config.yaml
horizontal_flip: false
cond_dim: 192
targets: ["smear"]
blocks_per_level: 2
attention: false
optimizer: "soap"
lr: 0.0039
eps: 1e-08
precondition_frequency: 32
adamw_lr_other_params: 0.00099
lr_schedule: "poly"
Rows from block 8 of a small class-conditioned image flow-matching model, named by matrix and row number. Rows with one number belong to one channel. Each number is 128 + 32 x the weight over its row's rms, rounded and kept within 0 to 255. All counts start at 0.
After each channel's rows are labels from the 100 images, of 14976 (inputs lightly noised), where the channel reaches its highest value: "strongest on" is what is common among them. Only what is clearly more common there than usual is listed. The data: microscope photos of single blood and bone marrow cells.
# convs0: first 3x3 conv (model.decb.0.0.convs.0.weight, 192x384x3x3, each kernel summed), inputs 0-127
# convs1: second 3x3 conv (model.decb.0.0.convs.1.weight, 192x192x3x3, transposed, each kernel summed), outputs 0-191

convs0.115 [127 151 116 118 132 133 178  82 137 126 193 103 199 134 122  85 185  89 113 204 168 100 191 117  59 180 153  83  73  70 116 140 118 151 128  93 141 123 148 113 129  93 164  96 104 169  98 120 144  61  84 104  92 134 116  89  84 124 136 172 132 112  93  66  83 128 150 150 164 138 134 105 112 109  95 117  97 113  89  87 165 140 100 101 138 163 157  66 150  61 117 155 130 122 132 158 154 172 149 112 135 154 158 132 152 204 135 173 112 146 129 139 125 159 128 147 108 147 130 104 124 163 121 182 127 150 141  77]
convs1.115 [145 110 102 117 153  84 164  99  95 165 137 117 129 117  92 167 137 116 100  93 103  76  77  66  53 138 120  94 181 125 127 161 102  90 146 125 204  78 127 190 155 135 165 122 100 122 157  94 133 174  74 152 114 129 125 127 156  80 191 163  79  79 103 161 166 148  96 129  91 123 134 176  80 160 145 196 151 162 135 152 154  96  92  84 114 108 123 136 143 120 101 156 136 133 179  81 147 165 193 136 134 128 128 114 173 154 103 150 129 100 157 133  62 207  91 135 145 139 120  77 169  78 135 148 117 157 110 126 158 139  98  97 108 147  85 117  94  94 146  87 111 110 137 119 117 129 105 115 104 155 118 132 144 110 188 138  92 141 165 104 112  76 131  93 176 169  85  80 101 115 110  70 155 111 174 152  92 112  91 119 129 142 197 163 145 131 189 117 151 110 188 151]
strongest on: smear: peripheral blood; cell type: segmented neutrophil

convs0.92 [137 108  68 192 109 119 172  93 123 165 107 113 113 124  82  79 133 167 102 125  83 143 113 106  73 178 111  82 133 154  59 138 123 122 143 106 100  65  66 137 135  85 124 130 129 141 159 170  84 130 167 134 140 158 140  90 197  89  98 138 110  64 153 134 160 134 151 142 153 162 159 150  80 163 101 157  55 120 156 128 108 174  86  80  85 138  99  89 148 119 125 141 147 191 105 147 192 142 165 160 168 139 121 131  80 146 156 126 127 107 151 140 140 113 130 138 140 165  77 149 103 142 170 148 104 141 139 194]
convs1.92 [ 87  94 136 105 100 106 104 147  75 103  96 145 107  88 140 102 127 141 154 130 150 117 117  80 130 150 124 167 214 149 137 160 127 130 131 160 144 125 141 114 108 129  92 153 107 166 132 102 116  65 137  89  89 140 118 149 116  89 175 138 131 166  90 142 102  86 161 129  59 145 150 137  96 100 158 156 116 173  94 108 166 119 122  94 112 122 187 109 151 149 163  87 150 196 160 148 182 113 107 167 112  95  90  35 131  57 126  70 111 130 102  54 112 119 162 147 109 138 104 171 207 124 144 143 136 144 104 150 119 111 140  64  63  93  76  87  75 161 130 104  97 130 163 123 120 163 161 106 130 118 114 123 110 122 117 168 116 125 145 120 157  73 132  62 180 142 163  83 140 124 189 134 136 151 192 123 117 180 135  98 175  97 164 121  99 165 163 109  52 153 122 106]
strongest on: cell type: lymphocyte; smear: peripheral blood

convs0.9 [104  95 145 142 113  99 106 110 180 101 130 137  99 100 112 107 163 183 178 144 146  82 101 147 152 135 159 116  92 168  81 136 127 126 120 124 102 116 143 156 137  92 125 107 165 154 116  93 104 139 137 149 171 147 159  94 154 127 131 145 187 137  97  99 204 136 115  47 153 135 146 148 107 160 136 102 134 140 156 180 164 100 138 105 126 141 143 126 130 130 102 115 160  83 104 109 176 157 135 105 177 117 106  89 125 159 173 152 150 179 140 207  90 154 123  79 149 144  83  75  90 136 110  73 116  88 168 170]
convs1.9 [199 116  69 105 140 172 183 157 131 118 131 152 134 123 137 119 136  83  42 121 168 145  86 110  78 159 149 152 121 148  91 216 118 159 119  91 150 134  86  93 135  97 128 107 154 149 140 118 149 122 150  85 112 108  82 132 116  85 102 142 105  89 129 118  77 131 103  79 156 200 135 107 150 157 148  63 172 157 105 150  91  90  85 138 125  93 176 112 123 177 104 129 135 145  71 140 158 146  90 167 118 119 169 122  76 163 142 158  73 134 165 169 191 166 119 126  79 195  98 121 157 137  92 144  88 114  74 107 104 136 137  99 161  92  55  82 132 107 107 122 129 164 108 137 118 112  88 113 121  93  81 165 122 126 134 165  97 159 106 145 150 147  98 151 133 144 110 116 154 126 104 150  54 110 177  89 152  66 145 185 123 112 190 102 147 129 126 105 113 141 186  91]
strongest on: smear: peripheral blood

convs0.187 [130 115  98 117 157  39 122 142 103 166 167 145 185 137 157 130 118 140 129 164 127 159 145 149 124 178 136 201 166 144 130 119 119 137  99 137 124 127 171 142 153 131 209 139 137 123 110 131 184 117 109 141 136 181 149 102 118 151 207  97 147 136 164 171 129 169 135 140 119 158 127 113 134 142 106  87  81  94 142 157 143 150 139  95  89 143  94  60  93  23  86 181 154 100 167  69 150 204  95 141 100 173 169 113 124 158 111 115 111 182 186 143 158 104 103 192 140  82 137 134  73 115 144 117 127 148 117  70]
convs1.187 [131 113  97 164 111  81 122  83 150 117 124 144 110 107 134 152  86 125 122 102 185  94 149 111 159 119 114 165 199 175 111  93 171 104 157  78 157 116 144 125 142 137 136 110  72 119  91 143 142 123 119 118  72 142  76 178 119 112 140 121 151 170 143 124 189 145 201  75 101 134 123  90 134  92 176 121 151 117 174 180  54 136 116 128 162 144 141 137 192 142 158 131 186 118  86 135 169 134  88 141  92 137  98 140 125  65 106 119 125 117 138 175 141  91 103 157 114 136 159 150 113 101 204 157 121 111 118 124 126 147 157 138 130 143 114  92  89  64 110 170 188 187 105 168  93  86 103  95 186 153  90 162  87 136 135 115 134  72  74 139 166 127  70  97 192 137 138 118 106 150  67 114 101 112 128 173 143 182  69 148 105 122 148 131 137 110  90  55  78 113 152  96]
strongest on: smear: peripheral blood

convs0.59 [149 117 156 148 102 141  81 112  86 110 178 108  99 134 108 140 132 136 126  94  90 168 106 127  75 133 183 123 137 101 182  85  54 134 101 151 110 155 133 186 105 121 137 187 110 139 153 116 103  24 175 121 147 118 114 134 109 128 136  85  70 193 133 179 113 121 170 117  73 168 113 147 119 115 190 168  92 197  82 174 110 126 108 146 128 126 185 111 103 103 147 138 136  71 143 132 101 144 185 154 127 106 143 140 137  89  78 135 129  59 156 119 134 149 120 138 135  99 144 209 129 105  64  98 164 152 127 161]
convs1.59 [128 133 149 119 140 148 138  80 158  99 108 128 114 127 148 161 140 112  81 149 204 105  98  99 161 119  96 133  67  93 116 164  83 112  63  97 134 196 147 100 134 105 106 153 126 169 180 135  91 167  82 131 199  77  97 123 106  83  89 168 106 126  41 116 115 114 116 156 145 212 146 136 156 139 181 143 132  87 131 159  99 145 138 158  81 147  83 145 127 124 133  97 161  80 133 102 163 144  97 158 144  99 118 138  78 116 204 171 122 158  98  74 150 100  99  97 105 158 104 122 133  28 116 147 141 160 138 127  84 128 178 140 126 158  78  68 105  98 108 137 114 103 152 139 151 175  82  76 142 105 151 177 162 146 152 158 152 118  93 120  83 132 152 152 113 162 158 124 140 158 137 118 128 133 107 107 118 114 111 117 119 104  77 156 138 174 225 114 146 101 172 143]
strongest on: cell type: promyelocyte

convs0.81 [171 152  98 126 137 118 170 123 113 120 199 106 106 173  90 161 103 166 205 124 135 141 125  92 109  93 156 114 114  74 101 139 165 110 114 128 167 166  76 181 172 157 160 110 133 193  84 186 111 154 207  93 152  95 127 158 121 145 115 123 131 136 117  95 127  64 109 168 116  93 179 104 114 110 127 114 111  86 168 151 146 192 157  75 158 126 168 174  93 143 168 141 142 163 174 180 105 132 123 155  68 156 165 134 119 151 118 111 104 156  89 194 174 174 141 154 108 163 130 113  75 156 143 113 156 169 123  67]
convs1.81 [ 81 155 150 104 125  99 114 109 122 129 104 135 120  94 160 129 111 132 107  94 138 145 101 108  77 159 105  97 110  94 110 175  74 163 144 109 141 167 132 114 173 113 104 108  68 100 124 105 119  84  99 141 120 123 167 101 126 118 164 205 158 107  42 123 172 183 113 127 180 145  92 117 192 132 109 144 143 132 149 116 150 125  79  87 108  66 134 108 106  82 100 125  94 213 112 125 137 138 156 168 123 115 121  91 148 103 128  73 136 124 142 160 125 167 170 137  81 136 119 187 103 124  88 183 158  95  86 112 133 194 153 130  97 106 148 127 115 157 154 169 100 140 186 168 118  85 134 103 119 142 122 154 174  60 113 132 180 168 119 147  96 112 185 115 151 118 119 101 152  92  94  97 117  73 170 154 127 152 233  90 161  99 155  59 164 143  91 146 182 134 165 134]
strongest on: cell type: erythroblast

convs0.17 [121 162  60 121 169  94 126 146 115 134 136 119 232 140 119 144 191  96 136 117  62 103 108 113 110 180  88 120 131  72 142  96 149 122  99 119 133  93 147 125 133 104 164 148 119 108 143 145 169 122 184 108  63 160 161 141 128 133 134 107 142 133 122 140 109 149 110 152 154  90  93 130 221 147 102 203 142 160 173 156 142 177 112 183  99  89  95 164 126 120 180 137 157 120  95 120  99 125  90 118 137 141  79 130  94 116 128 156 118  72 128 136  79 131 141 150 166 119 145 162 146 135 116 130 140 107 146 148]
convs1.17 [147 117  96 172 125 113 114 117 130 101 144 151  60 115 131 202  92  50 115 177 113 138 129 127 149 134 147  77 163  37 143  91  77 128 186 117  86 106 123  93 134 155 128  96 130 104 170 111 108  61 145  83 117 120 149 121 134 144 100 123 136 125 132  68 171 131 161 108 228  80 161 173 104 148 160 145 119  95 138 130  83  74 118 100 115  92 172 130 100  99 113 141 133 137 181 107 122 133 139 164 143 114  98 148 159 203 132 128 147 113 159 133 123 145 127 218 155 126 139  54  95 117 103 114 141  73 156 132  93 146 155 147 169 131 138 129  63 108 178 103 121 119  84  80  94 131 104  90 173 142 130 104 143 106 148 119 139 123 119 172 131 154 106 157 142 172  94 151 128 154 138 119 156 131 134  86 145 152 170  69 161  70 121 161  96 150 155 104 114 222 132  97]
strongest on: cell type: segmented neutrophil; smear: peripheral blood

convs0.44 [104 158 122  94 120 125 175 101 132 154  82 129 192 129 149 129 126 117 137  94 123 137 115 104 106 137  87 124 170 114 150 124 117  20 143 113  85 104 114 161 140  79 158 116 121 118 134  92 182 158 186  91  79 103 129 139 135 107 112 141 157 143  97 134 151 115 103  84  80 116 105 107 115 177 165 114 193  99 147  87 119 125 166 110  81 115  91 151 127  82 114  88 103 145 132 124 114 159 176 134 110  86 123 164 191 148 141 164  75 136 147 142 155 137 144 120 143 181 188 196 107 115  94 166 136 125 193 147]
convs1.44 [133 139  84  76  92 160 165 135 114 150 145 141 108 134 135 141 118  97  90 160  86 163  93 203 128 122 146 140 148 159 112 138  88 185 144 158 108  86 118 160 127 132 133 130 126 125 119 113 166 113 140 166 182 201  80 139 165 158 115 132 143 102 117 163 105 151 122 152 104 111 146 135 165 120 172 101 205 138 128 107 168  82 155 177 134 147 114 136 158  98 160 122 139 155 161 130  63 145 202 102 119 148  79  80 182 125 183 174 138 168 126  88 108 163 131 167 156 131 121  86 187 102 162 171 174 135 168 147 101 124 134  96  92 182 163 131 157 164 130  49 106 102 127 125  92 112 133  94 120 144 102  93 156 109 138 173  83 155 120 104  87  73 129 128 130 128  67 117 178 170 123 159 211 130 116 154  64 156 131 125  78 140 117 173 112 126 148 108 106 147 183 217]
strongest on: cell type: segmented neutrophil; cell type: erythroblast

convs0.13 [117 166 134 175  93  85 167 111  90 148  93 111 139 100 136 185 117 125 130 133 148 164 109 142  77 103 154 149 142 100  73  26 134 159 148 134 122 117 173 106 158  94 131 124 138 148 149 109 154 160 187  99 191 104  85 103 116  82  76 125 118 132 155 159 114 118 134 148 131 186 112 127  79 144 202 115 101  79 118 183 125 117 149 158 143 110 113 134  70  93 189 135 151 147 127  86 122 167 166 117 156 152 156 153 164 131 136  89  78 114 170 140  99 138 144 109 128 113 134  87  95 159 159 192 111 128  76 157]
convs1.13 [ 85 196 121 120 149 158 102 153 101 138 142  48 134 133 131 124 139 152 157 157 124 168  97 139 136 110 119 124  84  70  52 136 117 102  89 169  79 175 164 107 148  89 108 207 135 121 143 140 124 140 100 187 202 127 156 139 148 155 139 116 100 147 110  97 159 146 105 155 136 119 158  58 127 129 130 149 180 156 143 111 149  89 122 155 120 147 159 137 152 112 146 144 162 142 104  86 123  91 106  70  92 106 165 192 110 131  92 186 134  93 134 133  83 146 103 185 117  30 166 109 161 112  77 165 152 129 109 114 122 176 149 104 146 188 139 123 197 175 100 155 128 133 123  78 137 106 112 186 163 157 122 180 101 156 140  99 142 145 155  97  89 145  97 137 111  71 108 166 136  73  94  95 119 128 173 129 113 124 203 116 146 129 119 143 124 142  77 156  99 115 199 121]
strongest on: cell type: segmented neutrophil; smear: peripheral blood

convs0.144 [187 150 166 131  75 112  69  78 201 109  84 137 103 113 171 118 134 140 130 129 126 101  82 159 108 149  90  92  77  82 118 190  99 132 132 150 136  57 154 105 133 105 103 135 112 101  99 193 135 148 159 105 145 166 194 163 134 164 156 157 159  76 126 151 127 136 174 148  99 119 148 138  99  88 160 100 161 152 144 129 147 138  75 104 129 135 168  62 166 171 201 117 213 162 152 123 153  87 102  84  99 161 115  94  75 128 147 118  98  89  98 131 154 116 154 119 165 112 134  83 136 173 135 154 125 118 169 143]
convs1.144 [140  85 172 139  83 152  98 159 145 134  70 188 131 128  76 102 131 144 182 128 152  70 162 107 150 126  89 118  67 151 128 178 158  52 125 168 145 113 137  96 190 105  72 121 136 107 123 150  77 122 126 184 169  69 160  79  82 114 148 124 140 182 188 124 123 145 138 100 115 105 113 121 127 109 177 173  96 131 125 168 123 144 150  87  76 106  92  61 140 202 112 101 141  87 120 164 101  79 119 126  94 173 122 122 130 100 159 114 124 101 147 108  99 119 195 135  99 156 143 185 114  99 160 177 118 130 102 156 176 142  94 138 119 197 136 123 150 140 123 153 148 122 164 153 111 138 104 212  55 119 126  77 118 104 100 109 127 121  81 138 135 125  89 134 123 120  70  87 104 170 133 142 162 120  93 124 135  84 162 118  67 106  85 105 171 100 146 143 143  84 140 132]
strongest on: smear: peripheral blood

convs0.30 [125 129 156 135 107 187 105 154 128 137  98 139 143 108 163 105 144 113 135  98 118 133 112 161 148 179 129 154  95 174 114  98 114 113 167 118  78 135 154 134 123 103 146 134 118 118 118 114 164 175  95 127 136 101 113 201 126 172 148  87 115  76 164 137 151  86  73 147  92  99 116 103 105 111  88 106 172 159  85 104 167 110 163  68 134  94 122 144 184 154 129  88 162 137 153 107 101 144 184 162  81  85 146  80 110  56 172 189 150 109  93 148 172  78  94 194 125 133 133 160 140  81 172 134 158 162 117 109]
convs1.30 [151 128  77 168  63  89 114  45 127 104  99 123 113  53  79  99 183 162 182 135 178 128 112  90 106  97 108 136  99 202 150 103 133 174 124 123 117  73 130 128 152 126 223 137  92 186  88  66 100  90 108 108 158 156  94 102 107 150 132 123 109 171 191 141  88 146 129 113 118 176 121  94 137 146 140 129 118 190  81 139 125 119 146 143 108 136 128 138 123  96 153 101 117  83 135 131 124 138  58 166 141 210 114 114 130 172  94 112 134  75  95 113  96  99  85 127 145  89 132 129 151 117 120 155 134  73 138 160 165 106 146 142  91 154 163 106  79 111 126 176 193  86 137  57 118  74 137 120 144 154 140 136 130 120 119 173 118 160 138  65 138 109  79 122  85 171 123 127 142 167 152 157  97 176 122 108 117 123 151 109 140 153 106  79 140 152  91  87 152 104 106 105]
strongest on: smear: peripheral blood

convs0.2 [ 91 115 157 150  99 179  97 131 147 124 196 185 176 122  74 138 164 218 133 119 168 156 105 133  97 122 131  90 149 135 164  96 140 158 118 154  64 139 133 119 103 134 129 138 118 165  75 103 114 104  69 195  67  86 136  51 117 120 117  85  96 160 114 126 164  95  94 106 118  92 122 116 148 149 143 189  98  77 164 124 110 157 114 106  83 111  90 127 121 161 124 169 115 142  84 141 108 129  77  93 105 107 149  86  59 106 156  96 147  97 155 131  78 132 118 162  99 132 121 210 160 123 137 126 212 111 111 101]
convs1.2 [162 132 120 124 165 109 156 163 184 212 129 104 106  85 142  74  80 130 156 150 124 145 130 144  89 194 121 137 170 158 140 156 119 171  54 138 153 144 118 120 134  97 145  63  59 172 116 149 156  97 133 171 157 129 155 121 131  94 198 148  62 100 129  98 114 106  66 109  68 108 133 135 137 101 123  72 159  77 108  73 107 193 121 154 143 141 123  93 132  33 106 115 150 152 157  91 130 124  95 111 159  98 125 119 101  79  82 145 135 148 171 154 153 124  83 104 128 112 131 119 139 140 144 179 135  96 130  86 113 125 104 175 168  82 139  68 186 123 130 134  70 169 136  48 122 166  72 140 144 113 111 167 129 135 178 165 134 159 119 100 105  87 120 135 153 139 104  80 116 125 169 112  77 157  92 111 142 135 143 120 140 132 187 117 108 172 147 126  84 100 117 120]
strongest on: cell type: lymphocyte

convs0.153 [ 88 117 132 207 101 121  84  77 138  52 166 164 126 133 120  73 164 145 161  95 115  95 125 127 142  84 132 115  96 122 145 118 124 138 179 185 148 122 119 161 127 200 115  81 216  90 167 162 210 110 133 155  88 115  99 152  60 202 122 162 120 117 114  74  73 114 122  80 127 148 134 161 105 113  84 102 168 141 107 128 203 133 155 130 148 102 124 109 151 138  82 134 133 104 122 130 120 100 149 106 143  83 160 183  94  88  74  89 106 102  95 150  89 146  89  82 164  25 119 133 138 132 150 148 133 104 104  98]
convs1.153 [132 153 103 120 105 129 103 153 133 138 167 147 118 123  99  85 164 107 116 188 202 193 146 167 149 109  66 145  68  97 131  79 120 105 125  91 140 120 184 163 139 132 153 107 101 121 104  96  90 169 135 168 142 114 130 109  68  97 131  84 113 202 164 174 211  92 192  99 119 133 147 150 136 135 149  76 140 143 159 105 129 112  84 157 156 181 117  95 144 126 141 125 105 138 150  74 122 151 117 162 126  67  96 148 130 120 121 125 113 107 141 170 141 117 170  83 150 134  34 170 142 119 115 118 130 124 113 108 144 105 172 131 133 123  95 117  83 132 139 169  59  84 127 145 153 105  93  52 182 114 118 135 116 112 145 105 164 171 108 143 191 172 120 117 108 200  85 110 158 197 149 126 158 127  94 108  94 149 193 125 118 140 172 102 114 101 138 123 120 125  42 113]
strongest on: cell type: segmented neutrophil; smear: peripheral blood

convs0.87 [135  83 203 140  98 187 103 121 215 154 123 134 161 153 106  83 123 189  93  91 215 146 113  95 121  92 156 154 114 114 113  91 108 140 123 113  89  87 157 107 129 130 114  90 125 149  77 123 133 177  94 107 140 129 134 108 121 112  67 129 126 165 162 134 104 139 236 101 112 175 148 160  90 137 102 155 149 114 161  80 109 130 167 120 143 137 184 123 112 149 107 107 150  97 149  92 133 140 185 139 122 131 139 136 130 132 108 154  84 143 146  94  86 113 134 141  62 122 192 164 113  74 105 110 145 159 121 148]
convs1.87 [125 157  95 171 164  82  62 140 133 154  98 129 109 137 196 137 161 112 120 137 116 132 120 144 120 103 123 133 182 127 152 126 119 150  85 111 171  95  96 162 123 128 233 132 163 120 112 140  93 153 172 131 170 131 116 166 105 166  94 164 122 123 117 151 214  92 148 136 133  86 119 131 154 118 124 117 179 147 139 196  58 120 149 134 176 118 127 131 136 162 137 157 124 164 152 135 146 171 121 119 113 144 127 185 110 182  96  71 108 122 134 124 135 194  88 130 147 126 109 112 130  74 114 148 122  86 157  75 182 126  78 202 108 134  89  70 144 150  96 149  94 110 118 130 152 149 125 107 113 128 183 114  97  86 110 109 192 128  83 148 171  73 135 137 126 118 112 137 240 141 125  86 110 130 130 126 114 139 130  97  88 169 134  64  64 165 162 136 174  64 112 102]
strongest on: cell type: promyelocyte

convs0.112 [ 78 113 141 158  95  72 182 149  84 182 184 139  69 131 124 122  65  76 154 144 135 102 137 120 164 103 181 100  92 157 171  86 126  88 140 110  80 103  74 115  70 111 170 119 153  76  94 149 110 125 172 121 131 102 175 174 128 153  37 123 116  93  84 117 151 145 104 154 118 150 147 161 113  81 144 132  95 124  76 108 160 136 105 118 170 133 127  76 123 119 111 140  96 108  82 131 104 142  89 188 134 106 151  86 112 147 159 122 147 127  96 128 119 176 145 138 165   9 115 175 136  91 170 134 101 142 170  70]
convs1.112 [175 130 112 109  89 131 181 132 115  79  71 133 132 122 100 150 105 142 132  69 136  68 119 133 156 106 101  99 123 113 141 112  57 159  85 127  95 130  79 136 125 152 130  93 115  92 148 169 169  36 191  65 106  67 127  85 189 180 105 155 135 143 148 121  99 134 122 105 139 116 129  84 117 191 156 125 170  95 154 164  76 106 149 135 123 120 138 154  93 167 141 183 152 124 111 108  77 141 179 149 101 142 142 138 227 141  93 169 138 122  93 143  41  80 123 121 141 149 123 124 130 109 150  77 142 174 186 158 119 131 134 134 139 129  74 158 141  90 120 146 140 166 176  79 182 154  99 138 102 113 140 121 136 152 169 132 174  90 120 126 110 138  83 155 105 171 133  81  93 142 122 133 182 166  75 129 145 122 136 111 132 137 101 164 142 107 116 125 166 218 159 127]
strongest on: cell type: artefact

convs0.183 [ 63  61 149 119 135  92 142 168 106 133 104 164 174 161 128 122  87  75 120 165 106 136 150 175 179 134 145  84 107 148 110 167  71  64 120  90 127 137  96 143 108 188 153 123 184 178 160 166 155 140 165  91 141 142 161  80 112  58 144 150 124 210 140  83 119 168 154 113  66 125 191 139 132 126 130 124 120 116 128 141 115 116 171 134  87 136  90 149  64 174 159 147 134 167 192 135 103 172 164  74 165 212 128  75 129 117 147 134 140 121 174 160 142  68 147 123 120 134 175 136 118 116  76  72 157 139 163  93]
convs1.183 [ 96 178 102 152 159 134 128 136 191 167 154 166 128 122 131 170  56 136 168 125 117 113 117 100  75 143 163 150 132  66  62  50  75 182 131 114 117 113 154 176 142 126  74 127  93 132 187 120 142 119 157 166 105 130 105  91  63 120  71 163  91 133  98  98 131 107 125  93 128 135 166 200 131  96 124 101 146 163  52 145 183 101 148  80 145 140 129 103 136  64 182 144 140 104 144 119 144  54 110 112 145 142  71 146 140 105 108 157  90 126 143  79 158 128 111 115 149  92 100 102 108 158 175 189 121 106 111 162  94 155  70 127 156 106  86 153 123 109 168 157  75  78 147 175 138 134 111 118 138 140 187 143  72 144  88 121 104 120 128 156 125 149 108 158 122  97 144  93 134 126 157 146 181 115 137 116 130 143 162 139 163  73 144 173  94 126 162 106 106 159  58 117]
strongest on: cell type: segmented neutrophil; smear: peripheral blood