A small class-conditioned image flow-matching model, trained from scratch.
Data: trained on microscope photos of single blood and bone marrow cells, 97085 training examples, 6.5 epochs.
Rows from block 10 of a small class-conditioned image flow-matching model, named by matrix and row number. Rows with one number belong to one channel. Each number is 200 + 20 x the weight over its row's rms, rounded and kept within 0 to 999. All counts start at 0.
After each channel's rows are labels from the 100 images, of 14976 (inputs lightly noised), where the channel reaches its highest value: "patch colour" is the nearest of a few named colours to the mean colour under the peak; "top examples" is what is common among them. Only what is clearly more common there than usual is listed. The data: microscope photos of single blood and bone marrow cells. In brackets: how many of the 100.
# convs0: first 3x3 conv (model.decb.1.0.convs.0.weight, 96x192x3x3, each kernel summed), inputs 0-95
# convs1: second 3x3 conv (model.decb.1.0.convs.1.weight, 96x96x3x3, transposed, each kernel summed), outputs 0-95

convs0.78,200,200,198,189,200,195,189,201,206,201,207,203,215,196,167,187,202,218,199,202,210,214,204,208,215,204,181,187,201,153,193,191,227,218,191,214,227,180,216,196,207,231,191,203,208,223,192,206,184,208,180,198,206,214,211,199,161,203,213,195,174,191,187,200,222,223,168,214,184,185,188,181,170,192,193,191,200,182,182,212,194,190,191,152,206,208,200,208,188,212,202,215,194,197,201,199
convs1.78,238,235,179,163,164,194,190,162,197,176,211,212,217,209,176,232,183,208,209,219,174,214,195,177,178,215,176,201,175,216,199,219,178,222,168,204,206,213,201,170,202,215,188,204,205,196,173,191,193,188,242,186,194,223,187,188,213,216,244,217,179,202,215,217,221,199,213,181,198,209,199,210,186,199,205,202,190,195,178,181,202,211,222,205,176,224,266,219,224,250,212,221,202,200,201,194
patch colour: white (57)
top examples: smear: peripheral blood (100)

convs0.6,196,209,178,179,163,255,205,192,190,198,217,200,175,186,189,165,180,200,201,212,185,176,180,188,211,215,203,222,245,191,225,194,198,173,203,204,211,169,204,245,179,222,230,176,235,190,171,203,199,198,180,210,180,196,212,193,207,191,195,199,177,176,213,188,195,211,182,188,176,187,177,217,175,208,194,163,202,184,210,202,183,187,170,171,196,203,199,169,183,223,218,212,205,216,186,207
convs1.6,177,223,179,231,230,195,188,217,220,179,179,224,219,184,164,161,186,192,241,205,192,192,188,228,194,214,184,192,204,225,219,200,185,204,197,184,195,193,205,204,227,206,176,192,181,168,226,173,201,218,200,189,218,220,184,208,153,209,214,183,200,207,201,237,193,208,213,210,204,168,159,180,206,197,209,227,201,218,187,181,178,188,240,168,230,186,222,189,195,205,208,201,165,166,177,233
patch colour: white (61)
top examples: smear: peripheral blood (62)

convs0.33,195,192,205,214,199,233,202,182,231,221,198,210,187,235,191,196,208,151,179,206,183,181,196,206,234,219,184,221,153,218,200,213,234,173,202,216,210,193,207,240,190,228,219,179,187,180,206,212,179,217,190,204,214,205,196,194,231,148,173,211,180,209,229,212,197,185,183,206,229,190,197,207,225,224,203,143,200,197,181,199,204,212,210,201,214,202,231,170,184,209,194,207,179,212,174,166
convs1.33,199,194,190,185,211,212,201,234,210,244,224,190,145,205,214,203,210,197,199,176,217,197,204,205,173,165,209,199,184,199,194,211,206,230,179,179,162,204,192,209,218,224,191,223,229,168,179,237,185,202,206,205,203,226,205,177,226,184,199,197,213,204,232,193,192,181,185,212,212,177,230,178,159,192,199,229,193,214,214,204,196,205,170,244,177,228,239,179,226,170,186,222,181,206,187,208
patch colour: purple (70)
top examples: smear: peripheral blood (97); cell type: segmented neutrophil (58)

convs0.52,231,186,215,181,245,176,191,205,189,207,186,191,197,205,198,211,223,175,188,205,211,183,196,187,169,209,223,191,219,220,176,211,203,167,235,211,206,192,200,195,192,179,234,191,195,202,202,184,206,201,164,212,235,199,218,221,212,206,174,145,166,215,188,196,208,194,167,222,186,216,194,206,205,195,207,243,231,248,195,203,231,166,185,187,215,212,214,223,170,207,200,197,212,179,184,185
convs1.52,186,213,179,218,233,177,195,216,197,173,190,226,191,198,197,203,208,235,212,193,214,192,226,188,207,193,183,204,200,218,209,208,202,237,221,170,214,240,192,206,191,235,246,184,173,187,163,194,170,192,173,222,213,185,212,214,201,190,237,190,209,231,213,226,201,224,236,216,212,167,200,211,229,171,205,189,212,190,205,211,173,207,221,188,180,205,161,239,237,183,210,222,188,195,206,182
patch colour: black (60)
top examples: cell type: erythroblast (52); smear: peripheral blood (41); cell type: lymphocyte (37)

convs0.60,201,182,228,208,190,212,194,196,222,210,207,243,206,200,165,204,244,160,176,212,228,208,185,195,192,209,236,199,231,214,237,210,215,179,202,204,190,214,213,169,220,211,198,219,212,213,213,195,189,231,192,195,214,177,192,195,171,216,214,180,186,183,189,203,203,211,230,204,186,186,202,197,207,201,186,226,212,217,198,191,203,208,202,122,198,223,202,204,188,201,201,215,204,160,195,216
convs1.60,200,192,219,195,185,175,206,202,183,154,190,216,185,185,211,228,168,187,200,189,203,193,179,225,219,182,193,205,203,173,173,222,237,192,196,202,195,203,199,173,182,197,222,230,200,162,200,186,204,213,203,183,178,173,180,177,203,213,208,192,180,161,219,214,236,173,226,233,214,227,220,164,239,194,167,206,214,208,177,234,183,188,199,213,167,228,230,212,181,188,181,215,188,190,209,173
patch colour: black (28); blue (26)
top examples: cell type: lymphocyte (40)

convs0.11,211,166,225,231,192,202,208,209,226,207,199,202,197,220,196,240,187,199,204,240,218,216,209,199,198,177,225,207,189,205,182,171,211,215,174,202,214,235,208,199,219,193,176,205,224,192,192,231,213,190,190,217,208,215,210,176,179,193,175,213,215,204,183,165,172,182,227,211,234,247,203,154,216,188,214,175,204,181,179,224,214,171,216,246,207,225,208,163,183,209,215,208,171,201,214,205
convs1.11,249,200,210,185,208,180,193,224,222,261,175,212,182,220,204,212,179,190,197,206,207,211,193,202,190,199,199,235,235,205,202,203,199,204,200,221,169,172,194,263,222,216,194,204,220,204,190,217,211,203,160,203,193,200,171,164,198,174,194,180,213,196,192,209,196,218,208,208,213,198,216,184,224,208,221,199,178,181,187,204,189,196,213,212,237,211,190,178,220,178,191,194,259,192,240,214
patch colour: blue (34)
top examples: cell type: plasma cell (25)